Rows from block 9 of a small image diffusion model, named by matrix and row number. Rows with one number within an expert belong to one neuron, the router's apart. Each number is 500 + 40 x the weight over its row's rms, rounded and kept within 0 to 999. All counts start at 0. Numbers have three digits each.
Before each expert's rows are labels from the 100 images, of 14848 (inputs lightly noised), where the router gives the expert most weight on average: "top examples" is what is common among them. Only what is clearly more common there than usual is listed. The data: photos of arthropod specimens (BIOSCAN-5M). In brackets: how many of the 100, against the usual share in percent.
# router: router (model.blocks.9.mlp.router.weight, 16x192), inputs 0-191
# up: expert up (model.blocks.9.mlp.up, 16x96x192), inputs 0-191
# down: expert down (model.blocks.9.mlp.down, 16x192x96, transposed), outputs 0-191

# expert 8
top examples: class Arachnida (29 vs 4)
router.8:516545487526431409499479496486479501508490545447476549438505491502510498513479535496475478516515522502534484496487544478449464522662425509424490483524514461544543556541497521497483465479459508528519475517501466531568454493511468520459579563518540538499477461486535515454541562518528544543507531463460541502479488580499582481467516517525555544458483583518485483509485541341491525507480480492522515503573469482466476490559597514536500448486493509488436507460484497602509573569521560496474505512473477435478477471456533597445509517497577540471527428501491572476479482504494482515
up.12:484499513501448505421423410433474540494512538398459457464529518550488426453570526505479536466497491539474564429489503454495506540529521439507500535460488423469501536487497389460548533565519480480482455473487471454546446474516539542465544474471465527505473505548523402522501550487545492523504587493549478466548524520492516434501470472474532432518512515507517524500561518496498557525526439449535456495496531502478465489483571508539502430494428481493504441452505484471517523521562541483512519487458480486492465532536571550508544437578507512363569438527480491508422478504470512490
down.12:511543498466506430522538488513540544485455559514481494463557464521568490509565502557489512501474448549560408485426512528531546535534557516571459486454529492451461513466508625519549531491602538412509561480428471502485470468475515524511491529574489560522506577494406436518476488454507522568445446468476558489463491517516423514418489487508474471513503514533545507473456471487536475418502535538419480584456492488491498494467470484495495575546545497465447548501522507512474496513500504532471625529544562451470508486504532516460543502522481515486518431487474512496442506489467546506
up.13:501587561504638497443445431551512486495500478318510470490546485528525515511494507486470544422471505496530528489487533502497423457528472471594495476468525516492548436508456561452498541575492455567540470497538506449501450561504537483454577490468503495487461457506462465506493561518519535468470492483481513468509510519496419478483501550544553457487541535510510502496486549483435525491564475489533520485579453537538489479544545491501514430482411523500490515527499494511496509525529486535487470569491478506517469506414512554467503482524584456490534545538512494487428469486492389501
down.13:461492506405468605527557446491558508501436534552434515498491466521497504548501529489526522497520526430480542489566508486516478630461547492434496536482507550501464539497493514503528503502492480507544455526532521510493505518537520462462556544580472453670502490472451489519534448469531576522492479507536527472556525495460638468553538486513479497628504470495498478594496489569499508533475509493516491495502446522490461488493529503500523489506509498503508511479493500575526545507533532549472481523471524453457489534519513500518527519487508528495466483439482440507409466504377544548
up.14:500489516494465493504529507430505572483479561333465546499492449540465500492526519498482551525520499478483470470488442472470417471607397487497493518479553445504551575491521401473445454499504543527470520478548470531566429496461529510465594486482542476523526452472522527520539512497470457525514488487443449504508541544506605451542472531459527458465528575494479489460468521398539509522476502507533514477498453514460487479515590509512515427493520513474492519468481526538487511539525599511490473527518497418550480483458524499443468472553498503479554532516519564488534459512476549569
down.14:507455553486536517494490467520480440489519491264461512523514582485532486500473532511479408493542418499496507555480519490511486586490441531372470536509476487488455489463497456526524494493500531502468502495469498484492475492428456452487503490469480514464495499538514508466461494416538574499573514482476511480514543492476359494453457552490487558579545496494474481376492484430495510555526516487521496507490492517474484437488544493520474526477477479485459509524507446469493473488492495546504473514517477522510487553532504446550543522447501458547487545527530523529486560502525554552
up.15:521471488553466527540474494491541602516499540700524410549498514532497482471546488563475460487515465524502539520523542494519482491599499486516514456510480434496504513442534419487512518528509499490457496495508458449459481470497513429467520457525528492511536513537543434511469436478524444517418497492565463487495540474503479504484475548501508422595554470516505455466508517476525451534512514546517439433418468472512526496457492507454484439429476495558514485482573518490439461504535559442545478491527469479530552514467498465553479494559414433434537519502513428491451514490517524506
down.15:466495533586500438466489539452547522485552552669495530508467516492523449487550454482498419483474487484479520481497495538489460460466530488473496476479562507494477558462502361514471520513481493459432490507474446493435473487506537452457497438466538583555472475493443494536491521527476505490556514549502533522424493511487479435473553506539487510622477539530502457488505527710468482476475491520490520488447539507470505458501503505484539521455541479472478492531526523510507493481421549530504574472543503480452507543485498526474461528495522525484484544494513557485544513494478461492
up.16:495485468449499454513535537570483559478512420440572527540433485535537558559482516532535538552507487500426481526569485464544495442484482497506561443497477475520478436467497494531491438466492537509518524564497424535432494436496538451540494430487520453588585493491435526485445456449438490446538454521533450516477482493578490518551438516593475503492541525474515555452453503446550480484487517537532482484457497500492555511510460504449489499526521532521546516549507507529444504493457496446515447593574500455555548433485454521539437535449426497552454535501504441514473551527476464464
down.16:481488487501448465453498486457570540520452537485482508508476451504469480473454465517505392464478429438464508493509550490555462421508497517440507510550601487527532581508496565514533489478601505547596441538425467513517511472534479484486515478482470519529485476534462481449476508438519544414444563562523534496502465492502513502450517487531477499439434483488500451557506466287470513481480532487506478472551502517533478488529489495548507495500502498484546535539553494520543433467488460498500535529476469542531535487446507449526503497472509500506516456592570532489471468445478557512
up.17:452472514556465454527535500527506485438524508530520501541530462501483574491528451565501427473625450506452445512534469475532433556555473499502528512497555493487484509421506481517590559490528527535544527533484507472497446477524574449480531425459507488590506562484533589554487462589499487505517497563517432482516497477458557525463487541563513442484534485448510514486482419537514468409434534524491493504486525521488522473450509525452431447517475554535528540487453488524415437454460523483492484538603475503526504463514507423509526557503492491489467475509497547532465569528479425503
down.17:430523465499514439470503553534536459520561488480505543500523501417512471493533489499491398480439513493483488470498553524501476423570511513514524478513573558445473501545504475483495497551452520479467550501482495522517517504521565457521490548520516521572492569519501515575529548584549520546481482509530445484453446487546409459615553459493505451455476533487458498559483514508482550524499522515466543476493534545481527547455506458486557539503464483494435496512572441499481506481424498486531552493511531497496563508434471547481480509447518436513497477490501572500634596530498372493

# expert 9
top examples: order Lepidoptera (40 vs 7.3)
router.9:454476437470616589523531483530517481462518429539559501518483498505544606553484473522538475476487488520460523531506514460524531500414535505518501490500522583551467498478520622554577522489503496500522501484504503502473535478565515436543449523488497505515487539453513523564476447540465475468503480579482482472517428425507443547517513503560446465491526460475487515528453465554544486448531575509478447502457549537547522513480436512452462527492522529565534552511529488477457474416489418467506465538536501530462554498540468461546490555481477451546406565483451431510458538525526535466
up.12:539496517484471522562542451519501619514493458509591416583502560514484508573521504539491552515521501512440571545513512565504506431461542500602497476495458461508508421468435514419567445505490487490561412469506424475436468489522488468489469534513554488600550494548415462491486455479429477552489532484516567559500474543529500576522471569552547524499547492451514524476540520503506479568471469511537489528536445487444553455450470525507498504488519476500533463524536487464498485492494482534556502476507547463482489422522495533539470481493495539499462520513538406510430495477514540498
down.12:559473533500512516512509462540446431441499487469568388446513608483496525523548495489451537480501520556470582486448473579465504459476441521472516454514494534474528428446452507583423495483509529491413499454540440472498488535466503492481483519482440481510534460447551529516499479525552507448428508488491460546498523455547430435461537538476580535479436484453543491515562493434498541557518473490501510466471458499431465435554490504544495503546454525522536448480498526474518482511559521539566446485497441478467458494468540497459486536515562547528481544427454523500541536549554418499
up.13:451480498543499454500473469578556501488548524491480457472492554548449538501499459561521489523498468560490555525553508480530490484433518542467577416424497533471406577498477479561560441496528499543500520517503421467387505473514535457452450463516503492562545546531605472521437476426475514441487484512536457498478461497520517572585489509528472485508564510511434547465520498532549496530469519457533471550492560475548489437494443517516477534481504531570490490566529509457499512510529487524492490550506549434512512466566514547560463535458523492517451522527528498580556575572483540496
down.13:450486494451518554504525511443513491554533501504462441532469568510472527458466487505524508511506517522479489491529490494474548412526566514624524500495485501479574493518512548506484514443478496457508442529563513457472485509459492528383464455589575443470509480532480519510459486525478524525428515509460554498512498481499540516522462521462488519460508507525430544520522512400497527504495533511428524500489592532489537449517561505505464525599551478505461476468511520409497450519476570434484535518487506541485582486503435506527540540446450451448440550520459576459531438416449413496
up.14:572536534528512512525522526571561533474479441441505488468505561481447510422490539495468500521518461580510444514478531529592517411494537491594464488559465575492534456495503518481508528522503488453544403529588514468442440534537491499549458560484539445526457491482442534492433500421497537489537539528481493502506437494485467471483479543498480499509466487542551551396530492534457530502488511518534537489508510490552491401487401538483456534553527528534484514488542528442493464503520471512543494458493542503566500425539494495606449534454531449522474512524503468501399503514507540453
down.14:482488543597520494474479548521496479483500546534495477549494436480573476513493475464544527474435533526475480538441440464421559446572540509379555462522496466508510509456481510496510512499509580524496557526467445476520511418524514495517563468522471412556497457504491476538535520504486511576501523510550555540449498546489444482573492533499445545423417472513503494486488504585498529497430506474509503477511477533459502535466465469512502526492497496503519536466476534576553471482533484515534453343506484513532461490550513523542499453533535510526495527417531433486418514445576439516
up.15:526459569520517527476450472478517540549554571538455497543567488536428513476570506492530549518496378543502570570556436503502482533545505546521558502494458507440527507444536534524455519537509539423490500532529452421470524473463548467510511410460530513525512584539459516539477491530477490484498430465584473479473501488549563568544527534433427510528575514423493501467537503473497484456469449474541523518476491468480538511456501514553487534466484500559561518483527509499569455514446551519481488494515570468626542528522459490496518443497475509477530483532504544555505526549454444504
down.15:499500527547585467494438542491502536466536530347423454517478490498537467452496541550498506509497426484537536496499526529584488486490479526455519472468515527579518538513499467501501506459526503520508496483559477458450499510494500499511524471448530474518469414475518529435502474481513463531446450471511517482453497530478556457445450421563443515708553517502467505439485516437543485433514474527514495491529507474573526477523489498529477549498525526509481502553465528493557503493575451530480477400486498478527469471481524463460511514514522508527497430567520445507468429471562505454
up.16:482486537528443523453473458522544502498494549467484635457472492541443477507534509504517528531446454506523481446557511447481435514541537523503533510477448446473537588456517494485480463481510558565497541544592418532535521463481511471503533442474504488518484441456538461539496534476493420462594549531568420479460539495454501499515539518488476508540507509510501541495492473455474516464459543504541468497477486514501476462539528489585514430544492562515472544586447521551492523526568547495452469526498484475664517448497514494473485520485519493526531456545517521509560411576505517547
down.16:517500528555461461457499471498543558518446529638492570526575470462533490477530458484508510529419444509540476524471501454510541544530425493495486494548519491497474607456519511489460577526542540464507574532445469530485520517459523497489505478494560499469455543508457481520472555586493555544530540509571568479473498538483513525563463434536502458486463461509527483590483447496511523392510550512485510478551539517545536495505462452515480537428527456526498519453438541528481523488456533469434470513504557576624481490413499460497488459530516524518529487491475481462479524447435500506
up.17:414482474519421529472496548509515549507518431523515474485484501508481500569468499461486447513517530543431557508503533486639454546471547564550512489452573442532419513443474474503560451460527488502472504475508490499556481455503534488502544513466589509446544570480433510579510424508477434467488492508524461458480521465466463497552562516517471477496532515499470541489532504527557516512518555568531388559469423501596518519481477538516543481442514480525497523510505510514421490463508583482501523527531490438566524515513539442599498523514463498534452544506468507501496515548437537469
down.17:463496442488673443485518519498481506511537515499494485541516532591494490550496486555493520506497503475463546527542418534569502484546480522422498509455417508466541566496496526526473443536521472486527479470498518509562434493479499499510530509506416525488551536526514504498515481454534564458445512495476484474535482504485615481397420528431516579529564499519464477461478532455516455552503532485505562502513428485567506477487524525522530532592498485489471491537519471472465495481536433495504543465498507465498535515517463483404499480481513458441406477459489490512449505545585588496

# expert 4
top examples: order Hymenoptera (43 vs 20.4)
router.4:437442480450411473484460509515501522462517465403498470537455488479438455506543452524583514497502470513448512520502432476498508521466553473518478463505416478457443458469506469487518469479489455485488494522482476485419498469487436493485441429423436454546504479500467433519457459485448495451485472453566489524478458451494516512477484463473433495596492459478457564498479408508455481451449501444447425522450545448458504478431449459483464512485480497497556478502514472436506472430461456434475419484474487500495511446554432487511469451465480436485509486505563462510417500529455445432
up.12:611521497460463506462443379537474501548475440445481462588517467545496467493502507445533486589460463578508484455481506494500541461456462528475473539506443488511539501486510539504513412552504492535498513514513493476495489430508558487634549495473511496456492510519542429537408522497485451484496533488498408491533433528448532452540481471439494491537584562529571513490506491510489551494485444404532530523519493502471491515457508547439390508545510547571544576448476488508529429498445531539468462481503506489510507530558510518490504479506494505538518470503449497485505490530470448452
down.12:535510532413522521524432434505492507420461470437491506417462432448514453465528477512505528450493503432514471517526515486520463529447530496618484557463543522508487521487509438530488420474487478497531488529451597486488494471510445507654572492488491540435473493525474569519446500504520536489524544486490591514502538444497500551480517459540521442473438518512592467496499468573503457507548487578528489464447499472473490520552478538461442513468526484469531537524486509489506457484558460595468572529496467485490488519426530512528486570460475533482500525477524493520484523507538418442
up.13:506559475539479495526496466492468577519479459624505488483464505548451484510492561428502499511494531542515559494512566488483520475499517479610464494519601545486527492492486491509539574600605470509507495437553478559497505532479541578517532604591557494453488538535530506473489438480531514520501550494510468494525568554435469470486614493492549562466497563505573485518516555528485537514433474529525498518524460506527486458480524512510481502539442505522472457511518506436479464521549518544525516486482467464465524504490554555495532541531565517515513475521536456474505598531577534550
down.13:452499502522470666450540495512487518542509515396523526512487506521495506432531465520515412509446475514544512514492497504512514536473490478530479432559532459519493437516509478502508535499557483476544506513514461491549521478570529509527549491453526510553496473521519462423490429529473513462515492477522497555454526512515516489454519533504471496347506495486518527355472520550575447488496531502502559516494515495529456478473492505464531494501477468512496430530522427491507461496471467485485499449540545478461484478486559463461488510490425463542486401518475450427484465507614607471
up.14:484525441495471533486457487537472486515459544476487466537451533476493484552474509459435503537482541480460462535557531503510500474485462528496438479449406504536520456509449494480471439546496540509489538559459576538437425486494445504547489505495480427489475500520491466479520552470575522499476473481428542619474489520478495450466411522463493533545512543496524434495495468501539465471437581488538486490493473554526463496516573453451533378450534486472461497418480485497476455529517527501499449495578519486459462444424531593496533453528503453540513482533417447492430551536513460425
down.14:553540418541545521578454495450466558498475536485470467486536509530543518588512496555441492463482539489490471446451495512526507533458517524515503473453534509483474476527425487522509457482459521523494565538546562509483470523524505482539493467489508592474463461438482487524539508437438446464469439492480444617442530436483545543570555549577451556488437540476510566503528492506476499471523546535542546483494554455520522456479461498469551600541502501501454511547548529443509448543436528532484549517450489471430511559564452576483490544484505477438502521548542547526544465497494491430
up.15:487469534488537508531516480576512407548500504519506468537530511534449523491515496579518563415495471443506510476552454485472502431508547434540534507427525539505457440365477528515489522530484516530563496500519488540436592507512477508459480477464531537496526511544534488513512492540543387447492409481544453549539514504510471440486535550442442454534525462486526522476500473511595439548527550594502452427473460582430488504455597486441494451491518484513561465501475520455457500499484436509485509474469467502470409540499493480513487484527542493457520486523486501547495532521452474507
down.15:533480522475475467549551483469494599459509487619504499472491478508550532507506467411511454554519477537544536530481564471492539521543487444545529544454458494518540502397465517498491486475503496438468502460522470556464533558478546485420528478471471427499499484499430529476562495540496618498547438489546536520486514479503559548456446576546459418530505479504536459499457481452468557552491501465480537507493477439397557538535429457471508532514473505472567535480481516473488528461505568535476480507516547504492431450513528517527520557531445498509539571570485490430508455493560513542
up.16:494503497503532520567502529448474513475474527528450443540542466546510479572494488476514555466510506525475486494540492419514507499503505435541550601530497550548503509518513540563465546523489559456484436410518469506453572433507510499460503524468457482490435559447498523550508486480446438465534410473433457511529483456532489519518516479491423468526500503404478487474550456542552498445460536650510428538516476462479566526522426466458466468520554460534478542402555479527415470541504453458506481476503529558454523552475528494514531516520462451453481543545487461522492536504520484499
down.16:479502490531512522502516520583491505486464541529412459468434430495515438531514515476541493510489512442500528518491523428519467433511489473499531590526491481432473570530514441482521538470499573544532457419465458480465529445541502533471479509486529517453429459552474493396535491518563547560560450477401527482492506506513551496458407477530475481532523510423489500425526452562440510446526518408547582461485482543517449539437554497496544529493460535481494546603538535544442483555480537481518504455518466544455545471532473485518456495474501489561468453545502536474470484489487537500
up.17:485485492506489518458500567528468547448434517480551517492439513528474503514509503429512493509340530503504479448478506469492547448506488540481419448603413519520487481534486566418421444374492519408446561480553481530519588479548472469540460518522498526473483455494435513486530508510532474490479464482473469564495523511488512496474489489459515528540539387556455528477502457485507531589546523472542479565463514466460485515488562461524470525526539496484538428488535500517568529485491486432527514457430532512512474515489499460515531471520507467542485556509490494434490501526532475430
down.17:517456497530591500473499570482478434548449532498540503516549517465513479512487489522510490547350532475520507552543533494493427501570487530540455504616552501477495501541482472565523422603485515584562557463441503535572560492481526459530440550537476489498474511496556468466535499503465496478496522489518518538412513519494551506540576492528516499522458427572468457513505481535486454562429506522506511425565546521442548550478487487552476494458446502513549475495539498485554530497475500449532486494546458554532444449542510470511460554469503466487518412517514492539508516479442495463

# expert 12
top examples: class Arachnida (25 vs 4)
router.12:560539481516540506513526492462462458502447517547493505451508488481552510473452553453457440482484532437539488527472571507480490494593392489425454480516562492541566529568493543488468496497456503525522495490480523528572497548491474556472573605529508548454484457494533533436535564510547540555472486467419533485490493563523451471465510500504549519437482580522538433514483564385499508525540508514503540461568441506518489495544568506501509433471514473483443476467449495560488554565501507505475546500480471486456470521412512550483521543512560546488488479488466573455550483439546521529
up.12:413469535490496378493438426547520483527589467479491517477605526552467470500496505576490556463568436513490536472504458534507490522458525585558519536527471492412462479500472490509573507550564455491491487521523482488538527484523531419517477426490513482550470592495503502528461503520442460579514552523577531442573497495420497516541514500478523510474466534500427526466489463563515502517484464463491418558515498530482484477483419549539523500545508549516483469517524527452567494453507516542493517519497539507468497427560492518468518490460521522452509439524447491542459502514396529506
down.12:519529465539543549502547562549463464508421552499526507490606532534517483522538492543535528542405578455509435510506456454526517464532486442451504510506490441462461566475507591512546546542504534492500499472479532523489463485470555536508522537489558547434504551498512523503515507490442471620491459499413544527393481502539476540542508428484450479430475501514526547530563586494526472422501511477518421522528533516513486558504463438499480521494479535516498511510519499434419511564499491428504523561506526473523500420490513491491489454426538451488494426528460540525518514483463439465
up.13:466498548556407445436500510513550563533551537537446550477489541522458508493551539514511549536503444594510515438502433491467435551525579529556561526449466464373453504455503406503471472491529503483521500513530433506435492470489556469504538407482550463525513569539433500511447486490490537448501528484505503519479515526512503499477488522448508487483535471482500588507546508543496521502461440464562539537502475428503493454514526496557496609564477485450497472520548537499464508479541557481539525462498513466569475513584529501445481527510457501469494466536487522509457499579444439540
down.13:511539560498502541561483502493478542558467477416530499500481491485538494551493482499506498535485537571488489438502516490514501544557549460476454512531525610478447444533463579515475511442489545482530493504477523529547521503491513506477475557527482500606499581520458498520522559478529528496477474508529477478453429473484402444434552533512518471577534570493526526477538455417517505494480514455481578502445490455477482462479507485434489576549471443412477554534515500502469464536567519524527538382500517519517501516538519502497536527542462483444548452440518562444484481589421452440
up.14:528539551503449392458493530581525530482516471383547571501438492545459530527507528464488542602449487497489430512533514492461482522519499571532488513568505489394483519548482482519451464472581522513472570517544493528535513508505519436557460452428436455476482550467416581500530489463466507511515553533513469535503522477458494493501468419457548504486499474507484481477494469566500537454492519517514494507472511470525479499510533537555537511574533534489520560476512512506535536555509541510481471597555583520509500471465470476472487469448447520609495547546471534533489514580485434491
down.14:487476454418498572559505518524487477475523489577464457556438496502487439511460523470523437512541484474491545474529523470539554497458467472414568520441514472435524452445488539500455496475543499506483442490554453486459520453581500549418566500553481438485583525511458583483514480529535510494504448462510474492545459464541389486438476615461430461441504565483498407536457524456489519541489512473498490463460499477461474496519563507487529486553511544509539445459530475475491474464509511514572475541586566447524501491517483528484534462466432517540488549483447558511504469527511520527
up.15:550525571506472419456471467507519536568481512444466476501536522521471466535487564491478455506507518546552535448536585520475429469526535527576532567466575500430528513476483528483487533561524522502509468445527478444517448492514554505477540499601548491516480579572453502537500502497511453446511573472460476451503544561503487473540595511503516557408500513505542516470543584486477543552490440494553518509582439480553486482563500494559513513467478489522450535492534528515506514560534574567496549536486536422506521534452548528467477472531540546476524520532518507447558417525499476547
down.15:438503501571489415552507507442485506564529533437517568558488485455511509439531523481487412543488457542532511507533544479547491511480494471517461476507561531489486520508465541508480493588507504498495553530472482529494541529505516463470480483439492520482520584579433505532499516476487480412496486490555499497506471513438610503486536498547493432738503517559465518518460455506491515498443536526541514493551501434489573496529503543512504547451533455550502492463495464453513494470486536469531486534537531477523469510480489501498495503512481508446523467533491527448547436473444596488
up.16:487465476568534408516490586542540480480531478452491480492439503518541457531458521543505578557553541552488453497483511438501452468424551507515438529495449590428500450452455512473508522488558484481548526570494459467416538505521475444489529422470520432570480513471466492509535514489566502515534532464499430574510478517463499540542460534530462522479503519493506539446473518560494515515543535562438527465520553515397505506481468512505503531550530504441503471511573482427531503491473415486610487440503471533428494495510477514454438526527478517516533483554437422530446522519495498509
down.16:547539553373475514502554431504485439539509502535529547490480546496496552518531515442537496532509446502485529517478592540524405449540506555484532496543487491403449585565565465470495516504604572497615537477467497547533517511503465471515476526557511472460526544519471506471465457501536503500465475577475493496531495519529457483484468500535568564414480505529508437609498496509507486491567501496541517440543463499551480474450469509522505519535473498463503531517471449522494456500448487543423537508504449507525522484469523463511467542510518484524432523415475480480457609485481510457
up.17:537574518553462470546485539551465519498459480396447471504519505510491480429489528468487503510491568513578425507469450488495433422581415504555474525514442513486528493475486476409454541520510491509510484456537564436524505534538525527469557524506501489418467489496520511479525576528529502458494497441440475492515520538425428447483554500469528474443439542560528442481502495485479523518569455501539503447572517535526430458481527496461478448521446552478466565538574514462470557482512510554555522485464520464537462564423546452508497471505558500481554540525525521490453593473520490487
down.17:498470496455528350479504531538550498503549506488578563499508474530486561453536466532527477504451445508466566497502429534485491514555505528536526493491492523528481556529539612469492502512524517487556563517510461521552521527559522502525484478507471536469500483484532529482519506499535495417479447501500507476471521464552511462438598497506523546657454475430495534572499519345536524544547506499471440503567489498477502580467428504562556480545498538491507454528452499501545469550478453494463467486516520486514541499498506528514484492433554483530482490520502504502447524495517535591

# expert 1
top examples: order Coleoptera (49 vs 16.8)
router.1:493480497525480497560548502525540486481503497566542575515466495544529549540568492583498497543520498553466478550524439453500512521439531510491563519522502519510525546480523457561502480465499515470508541532510470538480516474463537418521446513503487490612490526482523566541483491473468488458542490555567470471548489496513527577474376498563459354437600476460522512498533444617563501487437527517508472522465495491542550493513474519493483516532573557566518515500514515551454473486521469480490503455561497543500533455611470472504469543506466526533470509507475506554522526510581537484
up.12:503485516599567563435487469492514498449486498530520484525559532617471482447598512502420528513487407492480510504501472483542476453461534485486525435477424511438493507485516506529522516523522561478477535488549475501511539495484589471534477472512534470469512480480499482559459513511470490491502461512540459482486506456580509489558464544438483393481614525468555516416571521493566472530556517504584469532436462546605507441488505523462483475549500500522514488527507555450440482434534501477531525520528556506560498516517504458507527511443481461470514538562441500563474505467457555501
down.12:537532471432563594450436499537466500480508466569484506518548469461537483449498465515482370552507469491543469496518515523537561516523495518510510518480505508483504520455497528496461486495454467486523513522482460509512493535485528507481473440574565541476508532514556502473473523548477525471518508479483516459541504532524646564392454516502460497444547548529493513457460537522547478465531491509521535499548514460480502500485496495491547633518546519517403506479478481490459501502429486471482557431523549511512504493534445526385521496464509500501462427595511547488540493449579600471
up.13:486491535530439480445498476563530558418577528567468474487536580579449476491560540511465515514518400510507488464527541474480502510497636508512505423468453488442531476486498509474434538543545552497541453488548465469389505449593562497494488424500569455510513481453483460540412523506480517503560461491531486509442464516485472474515555529479472516560518462528522520462585496498485527526500498470568490524487521448519441451514463523514437550556487505536490448544511578421509489470544514462491514556509574448515483460465533534494489524462516470485471525546479508525445506537470471517
down.13:517521520380485506525493490457476489514453451446520508500508451491513469502564530487479457427517542446497525477492558483549610443542584489537489465449576572470530484465471569498468504503498479470529481546521498486493495440546481494449509556457477504554470540562525470419487530542521512517485479457524499475499391505508396447435609513508529448468454558469468476552554466519499526566491479460556514510459533499478480445487583540494519523459571546481506503542494483562513487557518520537463539506553488531575549489512508515514457530473502559531535507507496579527581524469570543505
up.14:464487440538494542497512513507459479476530421523544424533464522512528526444563475525488535493524456599516491525512480545512563423480595522515434503478452579495487501476527509529548558533512459481568490475495544497433488562589502489497442543514504481462464467475508518464452493532499489465489484523484523490561468462513505544477546506516507501509469446512491548454532533515554499458473571532465505483487574428532510499464417515484476502528470479550469458449576450409394493480518461484575514483458501564446502491559500470572525529511484387457450512495476437511399499421532506508
down.14:468547546464469547499480457445567526520409500599461506466509539476476474534490514497498399480500475542500502495531528460522530562484504451489456512509562534502498412482454583502468530501487529462410466501544508475419524520500533501460452520485578522470461478493496490505482518547505527589507484512505518538412494484515543508669484513585524536546448525482519503650527460542536538482513486499493580512532527517495490438526493439462474496477509496504451479445455483477515509483511514541486527486498511489523442492462524446498507567503546518499515499597446535484584472473456527469
up.15:525477586527508481485504488572556479446482500526511538538487551593479494526582500523530512528501429516489468523558473522476474476453562563529501487479476476401505512465505471499430458522517548523481503551541453502474527523470593415503496408500512448564564501492487494557444508454494480490497534505560493493496493536522446527547437471473480417485559514493534559407579472553514533542465565477552471570506491492519551385475461537540437513498513531531489488567489577410473477439515510511481440514517553479534507479503508495503437529446494481511510537579463505544557491546518497514
down.15:523490520536539462520471532464467487494493512548503474527487561435496486503550520481500509457499521515492462479478467547507507474452446507560516490474478534511526423461447550519533477459498568457450564541536446527485498542535489495551448497579513546453539529484514508514510538359529545502463487509558517458326558472553504462474523496461511522563458557524522454427529481391514497632485538500485503489441527446490498484525519521493448588522510484501477510486455475486467531467532519531490458482477547471525514480502498475442524481487463542466562532476480490527409552503514395554
up.16:522483534507495440487518493508530535456508498516505532528494526587458504547537492536501477506481429495474500500549464462557430460538481518597467472483542445452474535422523489510481484514513571469494542487551443497521452457465609464481530462516600454477555576532546492554450467474482439423461524484509462453559494505525472498543463489458465434464581512460520545444559507434528491483465504517556421542458443501570513475456490521505452470501526511561520548525514538503443457483513578476491550490525534390575493512500508467522466502418489527511507558512482502556557525549534567462
down.16:444487429561545481515455525485475515497534515582520505502535423444493496501517499523492449508484512478515483514462541486485503523526484514469465530505524491412503552477471515502480428549469529493425543477511446518497540464519545490521457534555538500595511528547476480470556483471497546566489430549513500502486492467499461476408516462488453449398486489472426504382445452455547470434500475504510560465516522491381498554450519460492489555498494476461425478507503543547454478513539497494531536411511522442474557457454489478446539469521514519473488351538496519499506476512452589497
up.17:462512514512495580483492444532524542466568505513538546508538503556459511545533530599478501523455499549504572479479486477515462442488456547479495447490469418462498495497471498498572453514554505488513523505553477533469500423499527456541518505482588457547534529501498511597518465478507476480525465514550489513443444496513450475581446529520526434466558470516477531436514468442497494564547483481554476548506478576600452432475507558511479520591487520577490459557554560494446498521516540523525532525517551403532511538555522493539520484495480519499477590544486444504463438533505598479
down.17:526499476489621470505523481584457520512470532459479464472492565565533498460442515478478505535528492548506495554495499530476495507582480460407499468585416576483487556505521469521449495514551531520505528515582517480476510484393498524485474498488478458488500480453453487550531472523502543443573547493436558530448542450552516513466366464452523612461544457486515537462513502567490513518558496495403517570469485517471521512566543472477468459493451502457529505546519520480504514505563488490511503440463520486414513458540480501531481529507499514541587497446505500522461487530479556482